A small image captioner, trained from scratch: encoder activation gelu, decoder layers 10.
Rows from expert 13 of block 3 of the image encoder, named by matrix and row number. Rows with one number belong to one neuron. Each number is 500 + 25 x the weight over its row's rms, rounded and kept within 0 to 999. All counts start at 0. Numbers have three digits each. After the name is the row's rms in percent of the matrix's.
# up: expert up (encoder.blocks.3.mlp.up, 32x128x128), inputs 0-127
# down: expert down (encoder.blocks.3.mlp.down, 32x128x128, transposed), outputs 0-127
up.70 105:523481516456481456479507491487501513499488539461470470457516513513462541495483518501491542484470492508505513497522492496454536510453537495519471537501528518456528565482495484448522505523484483528511525500526482538518487490490467524490535508519490481492476488497465478509487501485472464473509483503501478502508554536482526500462489496518527487485508494476547515551481553510453524501525
down.70 102:474493529460475474525471520547515476504506474462483477518513488497464450524494510485465493517541460518479553502468495531507515475495545506539499463519484506510486507513531509512513535472514555516470503511523474526523501520491497487496517530500479563489529487476519512453471512506530491494498459443491533514574474504493496526524477537474461503484484506491484513496470488471486500527511
up.71 093:479499482536503513501489528463545474491479570512498496518487499480507497504508478505447509482453499505527552488500523483499483503470494506478504524440491505501499522496443530495489486510550503521510490512527505510467513530474491481501538448471522512494509505492478489494520513523515493526478485524491535475497489506472527475481575490489543504411516498489468512464528514506500559492494
down.71 104:461479553485521503530490484535505511542529472532522507483492512515496457508497496509544514496519508456530514532503524507513509501468500498485495506476490506470492514498527497479476493453492525505497493531536508485476474461498511506507490517462500508534529459472448540514482540503490510475492553511490514450551473530489491533440494533470487450517458531501486452499547476497490501464481
up.72 093:445495490504493473498511520482521485478542551444526526474483535551526487489511540505489483481494519476493502506501482507468494485545481487503484496506486463498509512530484522540519514480484475547494489464529486517518501447485459500522529508501490523540496490481538475509453496520525522498524511496504480464505479517454529484520542517517459492557464481511485482468502461494537551466519
down.72 106:494502506477531516504467508527464548465460493501477475492480454514498514511475497529506518451518486495485513487508518478500493502445562486500489493510507507511491524492544482492527504515499450480533534520499508469526501471512490526543438504473475478522513515549520483480495497526531539527474464524448468522471513481488471530447505501522513521571464469492507521490523494494500513498514
up.73 104:481492465517519502522525471513530508496526484542500494478514517490539451485487548528531467467493502476500525516530472506491466467518533514496500519486480489549493535503484547577516528475502513512456483502495494475484475488504465533481522519489505488504475528510556512529452520533507485490477484500483515479523477492515445469515523495482480516525484459545478477487499464528502447506470
down.73 095:497484495480461521448508563481496531527502504516464491504477461549521521490481531505517517529472506470463465499488519470463524505513509514521539459524507517474506497473499448476581465480475467527547510495503471510486500511484501505501533511478437470525491482507491500491506468477496524506505513531533490523468498509484479555533483518512527508493522464493550522474502485505510513486484
up.74 084:509484482526480485498524497441524500491481509499493506537527492488508507473493529488473537519540525493485508499525510524525470507527482563450479508459490509526525441497552473471523527476487495469476499517537504519497513490501470477493476490518556466461445498487497491504487511496550512504513507425539465488521506486506506455491524508506475493554520519500501447527492508499511504525510
down.74 096:503486548485566530497476471492505493493483496501515502530528506523506507514521466485498545489508492485489503525492480503480553469504484501498503489521517518504475535531491491475445530482537513491488504510547504455467504488506561472471495417519461450530521518531475523509537539478478514527501467483491505488486493495497508487440466494519493483504476514524494529520558487479494512521527
up.75 101:540476473470537499505515451467506538484492487485504502512492515516505508427468484542506543524506451537563530511525488521484489479483480478463499481521479513474511503454484511532499528525487466486547493524489497489515515490485504486512473474454492454506499477480463537515500510492512500507529520482491500506459504496487496434483494522529519491505508458536503564505508505503485516523550
down.75 105:505508537544462508465533470493468446534536475480520489474506548443513524516503503500473466452486515507485541501496514464510479509529498497530495540501482517523481483552508500474490457465501520523468486505445525525488522499519520502473521496490515497479512487538518474501532504517513517500473437467501543528545515488513513526477491507465529481495475470537490479494480503493490530484462
up.76 098:510484477474444513482476503509502529494506527468508482518515503475531495525535508499521522486480540516516547529544494507474499505490501484495495485477524541500470533513475533497518498520498525494509452501540506497464475463498513494508500482519499512448484471483525526482484488504465451504536510517497504542470473465511483560437442528473455488476469491477475528468545518502509520518540
down.76 100:462475501499531512549502459470515517491465495472474538518521487517503499538497489475463515542498490466464475478496516493524518478501505454455520489554533539531530525472486483503504538490541485523470516559493514514504501512506481484472454524523494517500498481491516515478500515496480483512532537467522537489510480548477506449538457465511489476481462485506513457524455490509514502496476
up.77 108:475485475479526470490500491436492499484501497462459520528509511482519479488486503485505453539543495542500487487498531531485482551451508521512550478500511547489496493516504509489531454509520508567528500538528512499491494512496513545503497524505471485469509500520476465486464476519518423483508517488516520499485496531493486428532510527486493529518504485486523472473505489480539504477496
down.77 104:492464499563491540487525520534490489538493499510454466519475532514452512520497487525493539492499540480491490499459503491475499518512491477504483467487480489538449516542499526493494490481537492525486454528465517519506510484501456475515483499466497457528529539508539471540548503537528519472488488513481481468512464528456500475496486475484519501521450504500495498518500451489505498550497
up.78 098:513529499478490480495477534486495516503483507506576477535511487542542510455507516480502529462555511480517518490548467514499489547488478506471467455481529493495527440467499515495475484532511504472479477514475554525471523469503545486495517494467521537498522464479456517493525519520532485475483493514521523509492473511507515507485490529506461511511495499495434491518523482474528484513513
down.78 084:486521532526491509483522491531493480486541476508440535470494510445469484511487487497506516491511502506506471482436480499532527499512515492531473512472511536507561548504528490503532533517462516493476483514527501480470496507493464514465508498508471472500519526492510513512507511472507480560511490540498496486504483524480513541532484450507538479474526443533463527468500474506528460461490
up.79 096:525523476511518487516450514511482507478527525504513496555470494525534528478507473509481479533499503496529486531502516528522525493469479502499475477498497506468539486489530501518479511507521508479520484492493534464505501537500523467503509476470515505513491490479498486483510529519532510520522499518483511439538496515497517439556417544497500462497464445507477448520505481465454480492541
down.79 091:529455531509504531517513512472490490514484517498516504527558512518452489547500510475467467512510477525441493535527487499494527511517504524488522519483482463473481545473467525480512451485496526533465507484472474498470483516505438463501491516511483498507478512534486477518501530491444476492495533493468529529510558503541499508470506524483513519455430478492475500515509504513497490502494
up.80 112:477562471480514476509519494492516452493498525473529496512521518487513496504484502543484507486504486483505464462509506473534481506513473510520469526499501514480477530486531482471540484526515498478465480482495542486551490555497501521501511503528510495461469501516486475498497489552508498451473520476538502484554498434475481496481511469485459487504488511486467499520547521537573511537504
down.80 126:496480496457522507452531490510543510516503501496503514518482524494477518486484530505520516492479508529497473499484506516484498538502516505462523527508520487486482501489488448490508512542533531501544489522487491532497534519518534531561513462465445472543479502516500491516517456470523515544469485498447497483477521492468482495473466463513492510470509468543512514513514433507449452512497
up.81 098:514511553487511472502532473521512491525482472506475451518534465527498494528456510485471528500515513509463471507466492498456504501492532507514528555475480524502504542488483517495481453497529477486486500487471491540523461523520495496512436491493445504521523558515516528439462491490526513493480465493536526550522494473511473494536513517522501521511503462493469514525475496491517519485513
down.81 091:496549479480467509506516527457526490465513516499507526511466493443474499491506505515537484563444477499484515517479534535524485542536497503484506498499486497509509472453531476477476519487509506497526578496514466469503536487483504507499523513489478488505509462497496505549493500547504487470500487508537507519502479493553523494493455488483484513480502522480457544452475478496494530539528
up.82 101:557484504480493466484462522518467517478476521473453503502513460514483517474481526527489517518527487515482529530524461520515501487496480512534546519530480510487501486467546456498432464516520516494547478464517542514544528455500507492479516486487510518493529511474491475491497477472496482556545476503508492514495507493511551478509483481527508492527470518521498483551475514494491457501530
down.82 093:470479489492504504565509477515502474512496507540516493494517505454516485482503536480542531499508490521517492512537536505507528487504544516494482472488536507471481509514546526502503480580507497550502443515508469466493478473505512458473535507452500516451541489520485508544533484501461495490496459505517491463477459506464512514489548462509504480480481491515536521484480504497497512520472
up.83 122:538481512494472524530515510498520507466476510521523520498495443549540462495526492484493457516499534431516493482495523517470542497476493533523498479520509472486470491497460484523489486561488476506479525515448500490543483515502506471488488528449491479474508496470503512493501459509461466534480497519498516520541513498477537492505510491548471502481489555494477512494540489514529450504479
down.83 104:493512527493510468488527472504523439488503456538446485484529509519463534493498499506476534524478507547516561522496476506514485516488524505485500524448521485506503470500522502463501518531506519487472480517462475490451522506499513526451510511519512501504490488525518483484497540521490540472542540532492504484482461477528527506496510505471452487446512479502511499512501447493543533549510
up.84 088:532520454463500511479450506491539484489515505485508500535465480492480510466499476507509528525458498513500508463501473533493516490531518509565520484468523498526476517508426505535485501514518472494521523495470493494501541505502514471492533529494518493513479464466487525478472507495546515499462484508517511477503515556472535519509480513526541440482472504469496478494504540453552525489484
down.84 092:510533499523474476528499471509521515513490454481547512485533495458524481551509508530467480438504512527537504502506508501508500494454534488501496509482553460502470498511560493528493444519517501488465505461453513503497469517491534494477491492523511505524488537507460485481512523527516473535493514484478493502503495485487530445510475524467531484551472473516471513496497531523551492534497
up.85 100:538531474498468546480453484517489515528479462481540503506467538498480476446463463515550496483512505500469479484467516525484497467484528531525515539507518483471492509499503528492510509495490512495576498497465511482508479543512481503514484495491517504514518526547476563479471529488505509507491501458484505534471522572498503498498470513506473512515487458538513519473468504480489502489465
down.85 095:514519547461497510527477487517521518529520541523458482532500504515511487515487464494495503482465472546476470473502474538497493489519496467507453507477511559521454480477535520516466506502526486501458487513496527481518525526476503458500484490464516532483499512516497519506498458507485488524492528564495503550538506449463525508519492490482491469481486502453488516484514461502555539511525
up.86 095:454486519499488502496515511516492490506481482525466509480532498441530535514484523483520523465489535511534467527492460463475511502535462501517513540461483535502495473507467501500529521493468550525489529500484492491481543496532454528492547494503521514486477484497460514476485497551558483532500458495452481459485498487461495521521484491523489473459493468501516463506508494548500499522521
down.86 090:540477484460534495485497490437538547530526468519530507503495478520506498549519484505514514523478503515463485462489504506500488536489506510555487478518481496462494528482509502513452481498530469476495498480529495437518506542471507454500522465513532509506507504536494515490479511443473501518541500504507460487475493509527484508514471504471501502547456550500470497515547506447515494503509
up.87 095:480492513488529488496469483477466486530485502509503493472499511477512466482478492486503566511505510518497496512538482466510486437565533482464511483493548525497486512522507555511518532542506501492515514519494513488468489452477543494480492526505489467450495475533465480523547528564510518505495470501498489514516496498495500501500436524558526477455496504479489504475477473523525487506519
down.87 096:482479457484522514517517464466496510496486474502481524476502510506520484526497509473502502463475508483484482500514499486518507538520530466469494472538508473516503463472473513565483481493490516520466471476547504548493496526445507457526525490485484508517480519507548498491519529454536469510484524475510527533545471505523490475541526500499491522519564493512493475466540551490500511477548
up.88 104:492501484498516484550514518498540455472530469503473536519479540467534497469510523520508472588509484499500485496513500518489559467473468488471532498464549510515514509483481490444540474458482490500497483473469526506490542507536523476471534497483510542498501514490513535489519512498483489494516449504475473481523546514500496485459501472515514520488483513480512541502464498483495514472501
down.88 100:503483507479494479474479463493517475484521531507496453514471523483517500488535511481427536489501488513497511510485506482467493525530468481482522505482540496497490506504511502473508502526504494528523469491466501527489539485490494508488489487530493531485533525471516496490520500427494585509506554507491483528479444494523498505510545519464472537566528550498487468499527508493493484463491
up.89 099:500442484548496523553498518479540489472470519540507481510512521528502499458507498520491527503518522536530498492469488498529495471500506523495478520481509482486479485475483525477477542506451471488480543499555515471470489489477520485528463545507486476541471548471491472525489452515538508505528466479487466514550518499504508535475481512535511539515507464498490474506455475515498518520510
down.89 103:532481502475487507501514517471537531473510512540537484513521478537492486527526476466511537510497435507420546470479493495498522483534470484481509456512494511504505433511524525511535507510483495469470523468524505485501528516466498518530505463501493508475499530495528517520493540495505484496562502498469468470501520521475539490446516489496501499489535444503483495487495472471510504473495
up.90 091:500517475485530536505512461537478470511522505490501525451503485510484503456468539484475505514468480500482503451504500478513513498493503518496501506516507523484531522466564460466474508510511467520507539555454500519489528502543479511540515517538481485507515532505453496477480486534528513464477525481499462529490483487461478512539542484459518513491509506468495542541482466478475470517526
down.90 094:508550464484455483473524479497514536450455514547499527454466531486531494502476469517530498491504472518515501501466479560523480530505544530486545516479482490512508473519499503491537525487479488491492479517491504473516538507504516480486550511485491474517492522493478570468473466498490506499550487489495515489487533456479490476500488467550454522485484466512502484487472510525478506500516
up.91 111:502521500558493498522521495468539497557457538479530470484496476517505495514515521435524470501521518503508517479473501513512485545488482528518446479495514495498489474530498446502516509565502504511505486503520483514526492498509519532545488479484471516514535520502497478504502471508466484484466532484468503513447459524485477494489468500542537550477503531523478510492517460461521476480528
down.91 105:529512507469509488449538496454478488504516439556471481472531490443495508502521515512482512507520503481514492492536470501474497523472515475526526529500478505509490510512503528501492517521483512521479499510482520479487502471474489460486526482530531528521533497444466533531460507519540492480511512529490475491541517474486515506536531450502504461523487497497484516516425497495505550457479
up.92 101:499514529532518511473480472538494493473514491492511530517528567509497496482495496506505471472496547534481473527538474473498474488552540460471522514496466504527514494543491475486532502493462522494490518523502490489495537478490475484479475480547508547469504469511500473483470494555520473512452485479486548523498492502460555523511498483563502485486470480454533486504499503519481495509504
down.92 082:492516488484456484435493465489442523512499481519486492494492475535502507498517505498529526543515538520493525462469528507481531507489478535487485469524513491552503477480520491477469470512535507519508516477522492514535473484517556477499531476542504511539522498515526515478469509474490465533527528476487474481488523505491468490455527512471536507538486496529467537532457511493498491450530
up.93 092:465492513491505510452521511485488502514476482504479538488477527526517480502480503515486490513507454514493435517486546477563497503439542518443520515482476491514497477499481488517475473510503528510514479487495495475471505529507487502544456479526465550517520485501530501536521487472474522517454443452511518493542488527532487483538533517502504487526507506524482538505469484492500506528536
down.93 104:511548493519517525537518503479481463514512536560506475501575503489498496505529494467470479468482521511510522478503497526444524523522462502478467479518503497485553515547497506503515496484468493493497510499521493520482514493502496476480546480465511483533518465521495504469497488483533537476525482463545470525499468468511527525486516489512491504462469498479450529483462473527493486449467
up.94 096:538533503502502539512457509505523506507471527468514492502469518500484537483487503484543453513492519513540510511453523514463511465498495511522491493527526436500474470517476497508506526502474457513550546483517493507486500498527497443507476481491501497515467490498511493506526486521521489519511502457451462513561514453505458503485498479461455488524517494518458492492489459550547502507505
down.94 092:454465480469430506492500477527527510472547476499521518494509499481539491527534517528486538506526494494531482487519478487592506527449518502470472549522487475488517465467537517487498473497473490476464474515466513478494482508473480541481459481473472511488528530494504490526532509514510522520525518489501501495496523473497487466454508474503512508501491519525535509479498491495473526452509
up.95 092:503532497503486530501476451514510522478532555528506515464495470466499478488491500533520443456501472514440504505487529503529453476498496484485502476448495494489494519526490519516476504513544498492502469528524520517504468499467465479483515471493501551498440498499514509489497500509567567496519483501472513493516514509519482507506492496517528529499521503516562496548498442508494517477494
down.95 091:464511504491511531451486529507468543487462535493536543538488492531523484504480472520506473546505492515473504487495524491526504483490503497456477448484482479526496534481536515506524497442526530537458499485502445495526475475530528511474509508509476477495534521496499535503530525505497500527533486504524464498512474536451478465477493517462523479524471464498541522489457513508476520483484
up.96 098:482487516520489511471539504556477480471477501537487496506518499522535445475502480479460497525494521480506490480516490501508550509458533545501531557499500542476462484521462500489512470531470516487509486471490546535521459487461506463464519457478513479490495534500482528499488515501521496509505495516494520472491452498523511508523518479512479463459489491521478487510521563479559519509485
down.96 104:502509507471501535532517508468498485481504508516507483479529475490488460481489526474506524538472479507514512468521519490495461505525468507513491458462490518503496469488497516484462553502512497541484480478538424502489514548525546498479530525521525512473503515489508510548551532496485498511548537472476482492525536504514487544481519474505498489472492505468445492455517467499502462451503
up.97 097:481484526522493493483493519537499482501484481463504445526486464475505504528503520526502506509508488520512496539495477523494519487456533526534487484472511515479497516491491498532491494457462516502510484466531502489475510504483522483500495476570514509552501544459503550444504518543524523495517502495496473531488460466461469504468541495503504475511552503475485514480468515441478464531546
down.97 095:563539511471527502511507484417510492504500498534465512448487465478508473498492500511485504496471460486505474519510472486501520525545502509526489494527498503471475502505486513522469511510506476476465489504490498481534494481548548533525480561505509504508534490508435536505537514475487468513505523529466455498495489515546533509526476469519527476541504475496507521500543492485510471485477
up.98 097:433526495514506495499494467463522523502504489472500516493462520514459520515496506476495475475465490518517519490481529462467472487501485505491491460496556517505483505489484493508507532504501506503485497507480452528500511574494531529475523502527553495466468491597531477485523548517457466495504528488480527487508518487500490484525529477526489536515506477497485527545496522512478474484518
down.98 090:520506513493530552508487510521475476529507524498450510521521481455514499497479514540514523545513499451529448540538470537519480491499522499508461493519467544524494503478458501534476479487508485506514489474513523446565483464494488496493508523488482563523479512488506495504542484480505520481457508494501525500490471498489512505538488523527488505459469532551497479466504458478508495525492
up.99 097:544470555467502476511497487523470495516501519519514538533525492502519495493498528481442490457537490527493471539489519478474501506505511480526537492509526538509504511516495478469524455495506492517478471525464492520452536506465477525526485529528511485489488477457502554498448467530526551464546504501485488504493481489471536476536503521504469517470516512475510495494477508485452458507511
down.99 082:528551465480489485469489514500504479485482487463521469506494547531500507479543511481536481582494488526462548504466510504483516493519491522449519491488464457485487520531491513557472521533495492466508529467494493473523504503474538529476522536448489506504489459529504489530484497489489477508524482505506506504483515496532514502452503484497510473528478500526450519530513496483549531505520
up.100 095:462534528503485488486490516462553426555495544509531493516476519482481497480515521512545467497456528509491529472508507496483542480508505486493512505506475526501527481532514525499484517517497497507479472441518516497499510522488474429529462530537525515512481484506463500499470501479517485488521496519476524506493466494479488510541470475491465494512500529442520496463476533508480516526545
down.100 098:504495467473505498492491506437502541495519470470514499553471518497481493523480486486513498488538478475499515474498514495536473508507451528514501475516543509494490519471487512525516477454529536508522520543477484474506497488508507554516481478493457499478488487489518484558479488482499461487516499493530537491528506527483512478488572507561496461467519514528485515496521487473489485557445
up.101 084:573486512525487501496497472518516517487556482496502493513515496480530429494452519528475509485520509517506469535475476491511519508514502502437494463495527523502456521484505481447535495539477456479478505520486536484521442496490499519495470520497533490497541482472473528529531510502509501552491485519498477538481485499498469513452527515497510499481515478515511511451484493490499556501497
down.101 108:508520515485475492555473491451514479500475493519525501486512486469541543497502506478512571489509512528469483456439512470506519485508467507508472508529462482520519512559532443499494500525505511502561501494519521506528511490510532498469518484499529505498498479508484476485503558477491467473483531506475499471495502496488542513467527512472456470509535512446531524462492483510488487506488
up.102 095:494486530552446451516519502538520486508489479487476486511532523481522480501494485504495498510457505554487460498557531486456467475501475515498486502495515470489457493466532484470534505529483507493487468473496538517536554485489476476500482509512505534504495505516500438529483485505531535558506496535548482496460488509499458535512538465496534533503508514509494509481524502527500493482515
down.102 101:466479487516526491479474500490492498499532494512525485436485458501497509516508541507515486465520498522512511508482508518460566522507534476530493483524503517481534506525484560501479464487526492516553535502478474502472480495565546470533530497497488488502495503528489530477528556511526491490472509468536478490488456532499499498460543495501526481464495506494460480485485471467502525526466
up.103 103:568524510481527497520543518480522533535485509500469512554530501529494524511491508414527443529454503488540486525505456483519518509492461505495493511542563513495492509473510518504478470502504464519489497460462515479501473527518476518493481496532500478491495518563491508481503488490507450521509497473466517473468524490499525510503492496506496488488508515461475511464478536484511511507511
down.103 098:526485489504448467505535476470496492440503442515516491513542533502504505486510484496476523472493469499519491506473575534520531535520484511494481500503501516492487465487478526445505496493489470476551484549482511485522499500435531492499545469516452515498473504467520489526503509515496553526458522515490470481504507481517517453506532503484521492489522499534507467506462499478519512512507
up.104 111:520521510493548499517518504433539518489531537460512500506484504490502516491457540488509492475507558495492490480499523507498465508533470548498495492507480474490513501491499462502480480489545535540547499472506501488491511514487508511470489451453475533527544476464511507504506525528501539542490455517466506487524495502529489450501530507456509501488484462505508444480496499454470532510519
down.104 117:516511515494475524524483523491441532538480525512508487509470507494495457511500508565487492488489494455498491524507500508511513471478519507506483490527475511484489514502489488484514558470499458539534522472506542520496508477513462513484549540454524555492528516517481470486533528505493498448474474489493517477495501485469466533499485533463526498520472496447444534524505543516509509466488
up.105 105:451488496542483555487501511547531511527501498489561479515529480489519461524507479490471488467493509522512496510560504514525467515516495530471558465535523449455514471534501484526545428524510520492477499513485503533474492505490467483528471474467498526465500463508514505482513509497483496496505514514478503484505482515489511548494517483504465508474512496502468499507507475487503526439492
down.105 108:508493483503548462529542474449474541522521517459473548492510489506480518490470515489476512521503512493504499482491465461488480540490494516469407535515501530549485550504551473527501497487505519532494496503522474510548475502515519489491522476487483471489506475499462522499505496497521504482493496562520505502501462516462511466509506464488491519525461471517508537480499522534479479498514
up.106 091:493548499425538501474520461523567494483486512525514504496503481464459462491508486520519508536507500456493499487526490498467515512486507434514501499517488502464486474493515509493499524499473547476501530551493508451470550513515503452523491474520535507471550476499530529520479527530497526496536477478508482477494481548493469488517528516484488500501483495522506480473515480499504526545495
down.106 084:553479494526465502505522468526507483505494475491530524530484485506503487523527495476440478528509504493501514510431509506506485541505498544475474517471508532510481533495491491498496492504522545514483427426489507544509509526520492495511507517501524488488451543496529498466483455457525526508494513493514499517478514478487463499531450461496528490510501522516500468495525528532473470496536
up.107 107:507527534432484537528498511522434531535524490540539497520483518501494468511495485455473478492505508479523487514514499517521448550485530498520496493471478536511492509479473474513472522489527460526487516502495518513472536483526518496481469515490500539476495471523509474560457525471520522492483474507504528475516481494526491525487495480524506503480499508527523433488461446487513487529499
down.107 122:473460476521516524489533555512504505491494548476520532512489490493493515491469483511520490513446542509504455513497522505501552506488468479451476525495486472494507494526503509530531466503491511471516516533526487539509467485438521506506499488461532498507502511507487503452477497547534566494478496519503491488487476429531487478488492520543485462497480505479478529491467514537502537527496
up.108 107:504474480486515496469488497513527477480513507484519512478532474417526484520502453520497494501481555488525523496475511522510544543475477459534467540497487476519527502493507500475491483519484488503509525565511527527474477447499503518473491506462509502516520482562509508489495464469481494531459477517527539529525506506522523516514529449479514524477514536471466484501506516495531499490466
down.108 110:504508495511479490522528460544513479482506499492523476493512495530536488545477525514506480509482487467500495487495481502503505473499513496484499534468499538459514478493491431465499481480496543463549486480518445449518518512507508527491498481548497518496516531522476497560470525495549520533482543493462502511540541502492479480489495432496446482461515520476510497481476474526495506513513
up.109 109:549500552518508497507485461478510479476490500537512511519479512524484558507516477496500517542490511540500466496488502513509453530541548508485508516531499521476536527475519497452507490487510527488519421453523471489479499484527457492464547547522501520517475477486489478480484482496520459552494524534509454489494484493508512511506479494491458504503525482514488476534485463469483491509480
down.109 103:489502450480497482520513492503495495468499492486480457466520543501573518509474497458503536464519500496496499535472477492532503499500485506513507493502524513472470478520465527469502489536468505501499551507531514479454502522486497494512472525444530484494511529485499511497511450454520545507491503499505548532479476522556523524523526518471486478500500470547467509482518449497472509527547
up.110 109:445521514549450478501491504518528511541531495514483525469438511472504495473532513508528513505510498497497484511538520493499478476467496496475487516484487476525491510522512512584491482491447487490444509506517537503501490487497521496512467527500520479518508534475505524525521537502486462500549490471514507495510514500505477468473470488488491484505560559457494493502525450487475534471519
down.110 102:503508499522519504512516504463497513503482468479491488549503496507529482494527472515493496490535531500500449513496453528480459465553501507450487467508467519506516455493485527490499511520509511477484498468515517455553517497487503520545471494493481498470509471474474509496522466482527511521519463517544478476509402515519503494541493483539514501496466507524528510548501541505515516523465
up.111 095:518542463481498495481547517530442483464511552486488474477518502488506511495484495516468531540517479512552461481497483489516452480504505529533541516500555493484501483472508522506535509508449515452499492500497487509507471451456490526512516551497512485537511512526468508438483536532503533527481549470510512494527509499482480508506508513497494525484504492485515484482452507505456497518508
down.111 094:506528512506446482523522500505517477504501496525532509522462481516541530503524483523477548489506474527494489483481506501499466517521514512463506480506497491514517486562515520526491493501450517452473536459467495482525540515510523464523547457477511456494509490512462456531538487484518477483498441478491510517492514504513507504470541485478479519494514483523447476510483449486544507510542
up.112 094:543510498483498465501514487466513502486469488501461461461467495541503505486464456549484465502469518500476501468522488519465519493487562503469511534478513538487486503505470489493478505491459498464506517499538468486517501527511516482503548466541482520489481563488530510448482519513538486538498513492489482557521503502462493512479527486507517501501559505538490495491497514505520540461477
down.112 106:480523500500440529524525503562497493545485521444514458499527518482500536502550484481529523512509477516520512490477519467475505521532467550535489526509514478468522487524459492494519471470506518492510500465510505488481484461504507460468516493484486515526487524508473521488477550471504497545529520486511462464516459520456488492533481505509560501481480478491505515525490476453494492475510
up.113 094:511508516447515482506492477495513538495504434543468487477515547433524463426517519465535454510547485497516474519498526465502464507522535502519509485509490530495545484484533506507505493479515533462482485495457482471527495481518498504518526518538489512511466475484534473527459528489493461507515503522524492489497470474498457485503513513478509486492517506487544525517516507499535500527493
down.113 087:492498474485459546498499484456529501546481530488504521549500521524495527524483466515519509531522538520477491501476461481469469485481440466496473539504467517465482509530520507448477538514477489554486498486498486502475500486506471477476480489513518493521478526472492515531537502456516507496530527529522546494483497528496478482532510471511506482536457500521459494510507469546513457529502
up.114 110:482516470469483512494479444449521533516543482480517502464513507479507501485507529501485532519528446525492515508487471475479504513512498500461493542492503474521514537514541496521508497493473504460485499471529452471484462531529524522547495520554493498526532523421464493506467501512527527464472506483486515493532491457495500519492470519517554512495515504471480498484523499514551510504504
down.114 106:514518489513517496529492507522495522518497468461534524467523528487523506489488451506474490464536513519542476465484490519470458476480534540491492489528528447511495475528481539500496510504473506508525513521504537542501521479488479443475484469521544503511520477508536518517525484481498533491498459499497501503460524506539538446492474503516460505508482474451475467530526501549506511455483
up.115 092:500469530519470498488529493513497472478471542488500463500543477522539496485541511522501504518511503520522515492499514512463463453492481507469499500502486493495495482495518481492505521536479519461470497499470501501521488518518537495505487515478511457522488507531520526493457447458458544541542515448467523506465530573503505529489471505492539534505471499558501512538470462505489472504491
down.115 100:487510502489514470464485530468513507527543483516495502527506498463471526528498471468576529494520453508509517510480508479499506536485499496520460495528465507491431487567475515514525464504525487475527509501507477486488490513456479490456526448441525468507549538507464513478516490510535488486528468486533493480504483479474507488508507491509534516482500530519491488514511543516519518515491
up.116 091:475487496462526494485431459484515530490502515473533531512484460478525539478543467544481522479505499488527539497528477500472538482487550495523512510486523498451485505462548480476515520511512487536488479518501501510492498511493450496509485471543463526463527463521521520540506521484536500487494542490492503502511484513517524528525476490486534481490503482501514485436495465520532523487459
down.116 084:484512531488532503457496514481511507526450491504492507431493474536520502508462483460537515503544510547472497517471468495500503505504505488475525471559478511520532517529479511495490470495478499483549513458486506534512459509518524514524486498507490506531504527476454450509499482519506499468468482476494524521487498487513534486475503479565512524490473481509497482519549531439499451493508
up.117 108:484481556511426504529520553512485489505466542543482450480462516533486486446501508517512498529487533492511545466519506473472487508514503516495496468495497495473494522457551516498509500490469520494512502523504514481524494523560506482508520493506486524534500492513516508500495480485450497509461456496530488457510538509509477486524508502522465448486505494479455505517542490513512469492458
down.117 105:511493493492569480454518522523486501485492488430525501529518486509471508515527520540468505452536491503491513495503557520501486471510515517546491498509442532511485522491503496505501527507537501484448470497521469503470510521494444506539473528485544446472451526516501465513507528484511472517523529517509466509495459528496495500517516478461490487499493489488509480477485503500480543539488
up.118 096:546518506509486501491513458512512462510483477461497480521498546471496497511507503515504510490509491488472487485475499503499512470527521543508517549473496519478528498491538515520518501528461453443512505481459473515511501504525492469520527496512483483446479522518534527495486495477514504479526510525523482491489540432517514439500548527482474500490516533465491537475493548472511463500434
down.118 097:470505466499459490493494490529547522486498486532500480493491489487520547495513519467521537495488514481481547476524490506494476458528496485483521491493522490494485469553482490484467510500504490532483511556499514527457471511524522505526450488476458516498481476474491505550537470506469522475530475576519529541501497469545505506469457470483494468521516503547488505507524461522497482511493
up.119 091:498491541520489473488503521478464503493505509500491532496496519504537509457516457508476523446512472488467507517492516504456478550483493521504504522488497547495480501473486541491524549440474492474465500539518526461499502509535507498499498465569466491497520488457471504518480485519532470547529517496537463480485549495507471502528492486470504480496531521526481470530491500526515460520470
down.119 094:502538492494541485500478477518488506483537478500475527492527540519536491498525467558476484480505487512515530469523507509472504486526521514525511523495453519517545495523473503541517503524510530486479541506512479507439491493489553503495491527502482470516459492542485514455451507487500469502463514493517487483473558493489486487506470463470522473501428527510481479493488542520503547494517
up.120 114:469458485505498513485476509521498490511508518530507461554521490495467528481503503483481500490512515476525484474512497485509511510485454529514541523441482514489550498489523500536486510521477497476487465514501510483516531478510459512517499513496484502477526492491523503561441498501495533509484459523521502515511499556463505507480578423515455550481535505489490510493510471483471487524479
down.120 112:505513484541558492504540524497469498513463472476474507464463507498500556514480458452474473499531513514504520536457495507479528503465492496511494496517469501488481504547501475502506498490541517545524509478480480471488517523470533464517484499522501476504495523545558534477496536478461493477533541495480475451502528502529540515538463529476468488502466502469485524507489500503515488506517
up.121 101:457483466473548494501475527461523521494529499469525511508536481482548528509447502504502504467478498504497507498505500494529502538485475545508460514508435529475523513470499486497481504494512536508488487501570505486481475447472485512519498468482516506543512525494502539513518500514518521500499470553493514487502513457495516519488511421493484464490543482511538484480461488519515470483500
down.121 107:505501525509469501508544473535476514522453557524502471505491512504489487497503509522492478489517475511482476509472510525509454516492460457479496485489503516462480527490533461555515488483531497547524502482517467450515525489498525507475521494534546527499535509521476518544456507498497496510467508522463484479477505519516448503497490514514478512494532489478458564466494559478505482487541
up.122 109:472516507524477467434473487490482520457456533516505504478527484489540494494483528536494519502508536526449503521481487496535487468501521498544540543497538493465561499501511513490505520483491474471468531506521493531516476513521531469506498521485485492483490530526451495475430495487485530535520524512493516514526488473541499516488464491477520495476479509487510543502525465468503474519464
down.122 116:500485446516508528489491519541531497474523482515488518490476494515489501485487504481530496533539527524492516493480479445502483462477459413506495491527486495526498496484504470500523504493486489507502533486455461508480475506500485488501545505480457513491530486482498536505505534501507503476532479567548543546512474498513493504516502436507472477476525500524508482492505444526499502523555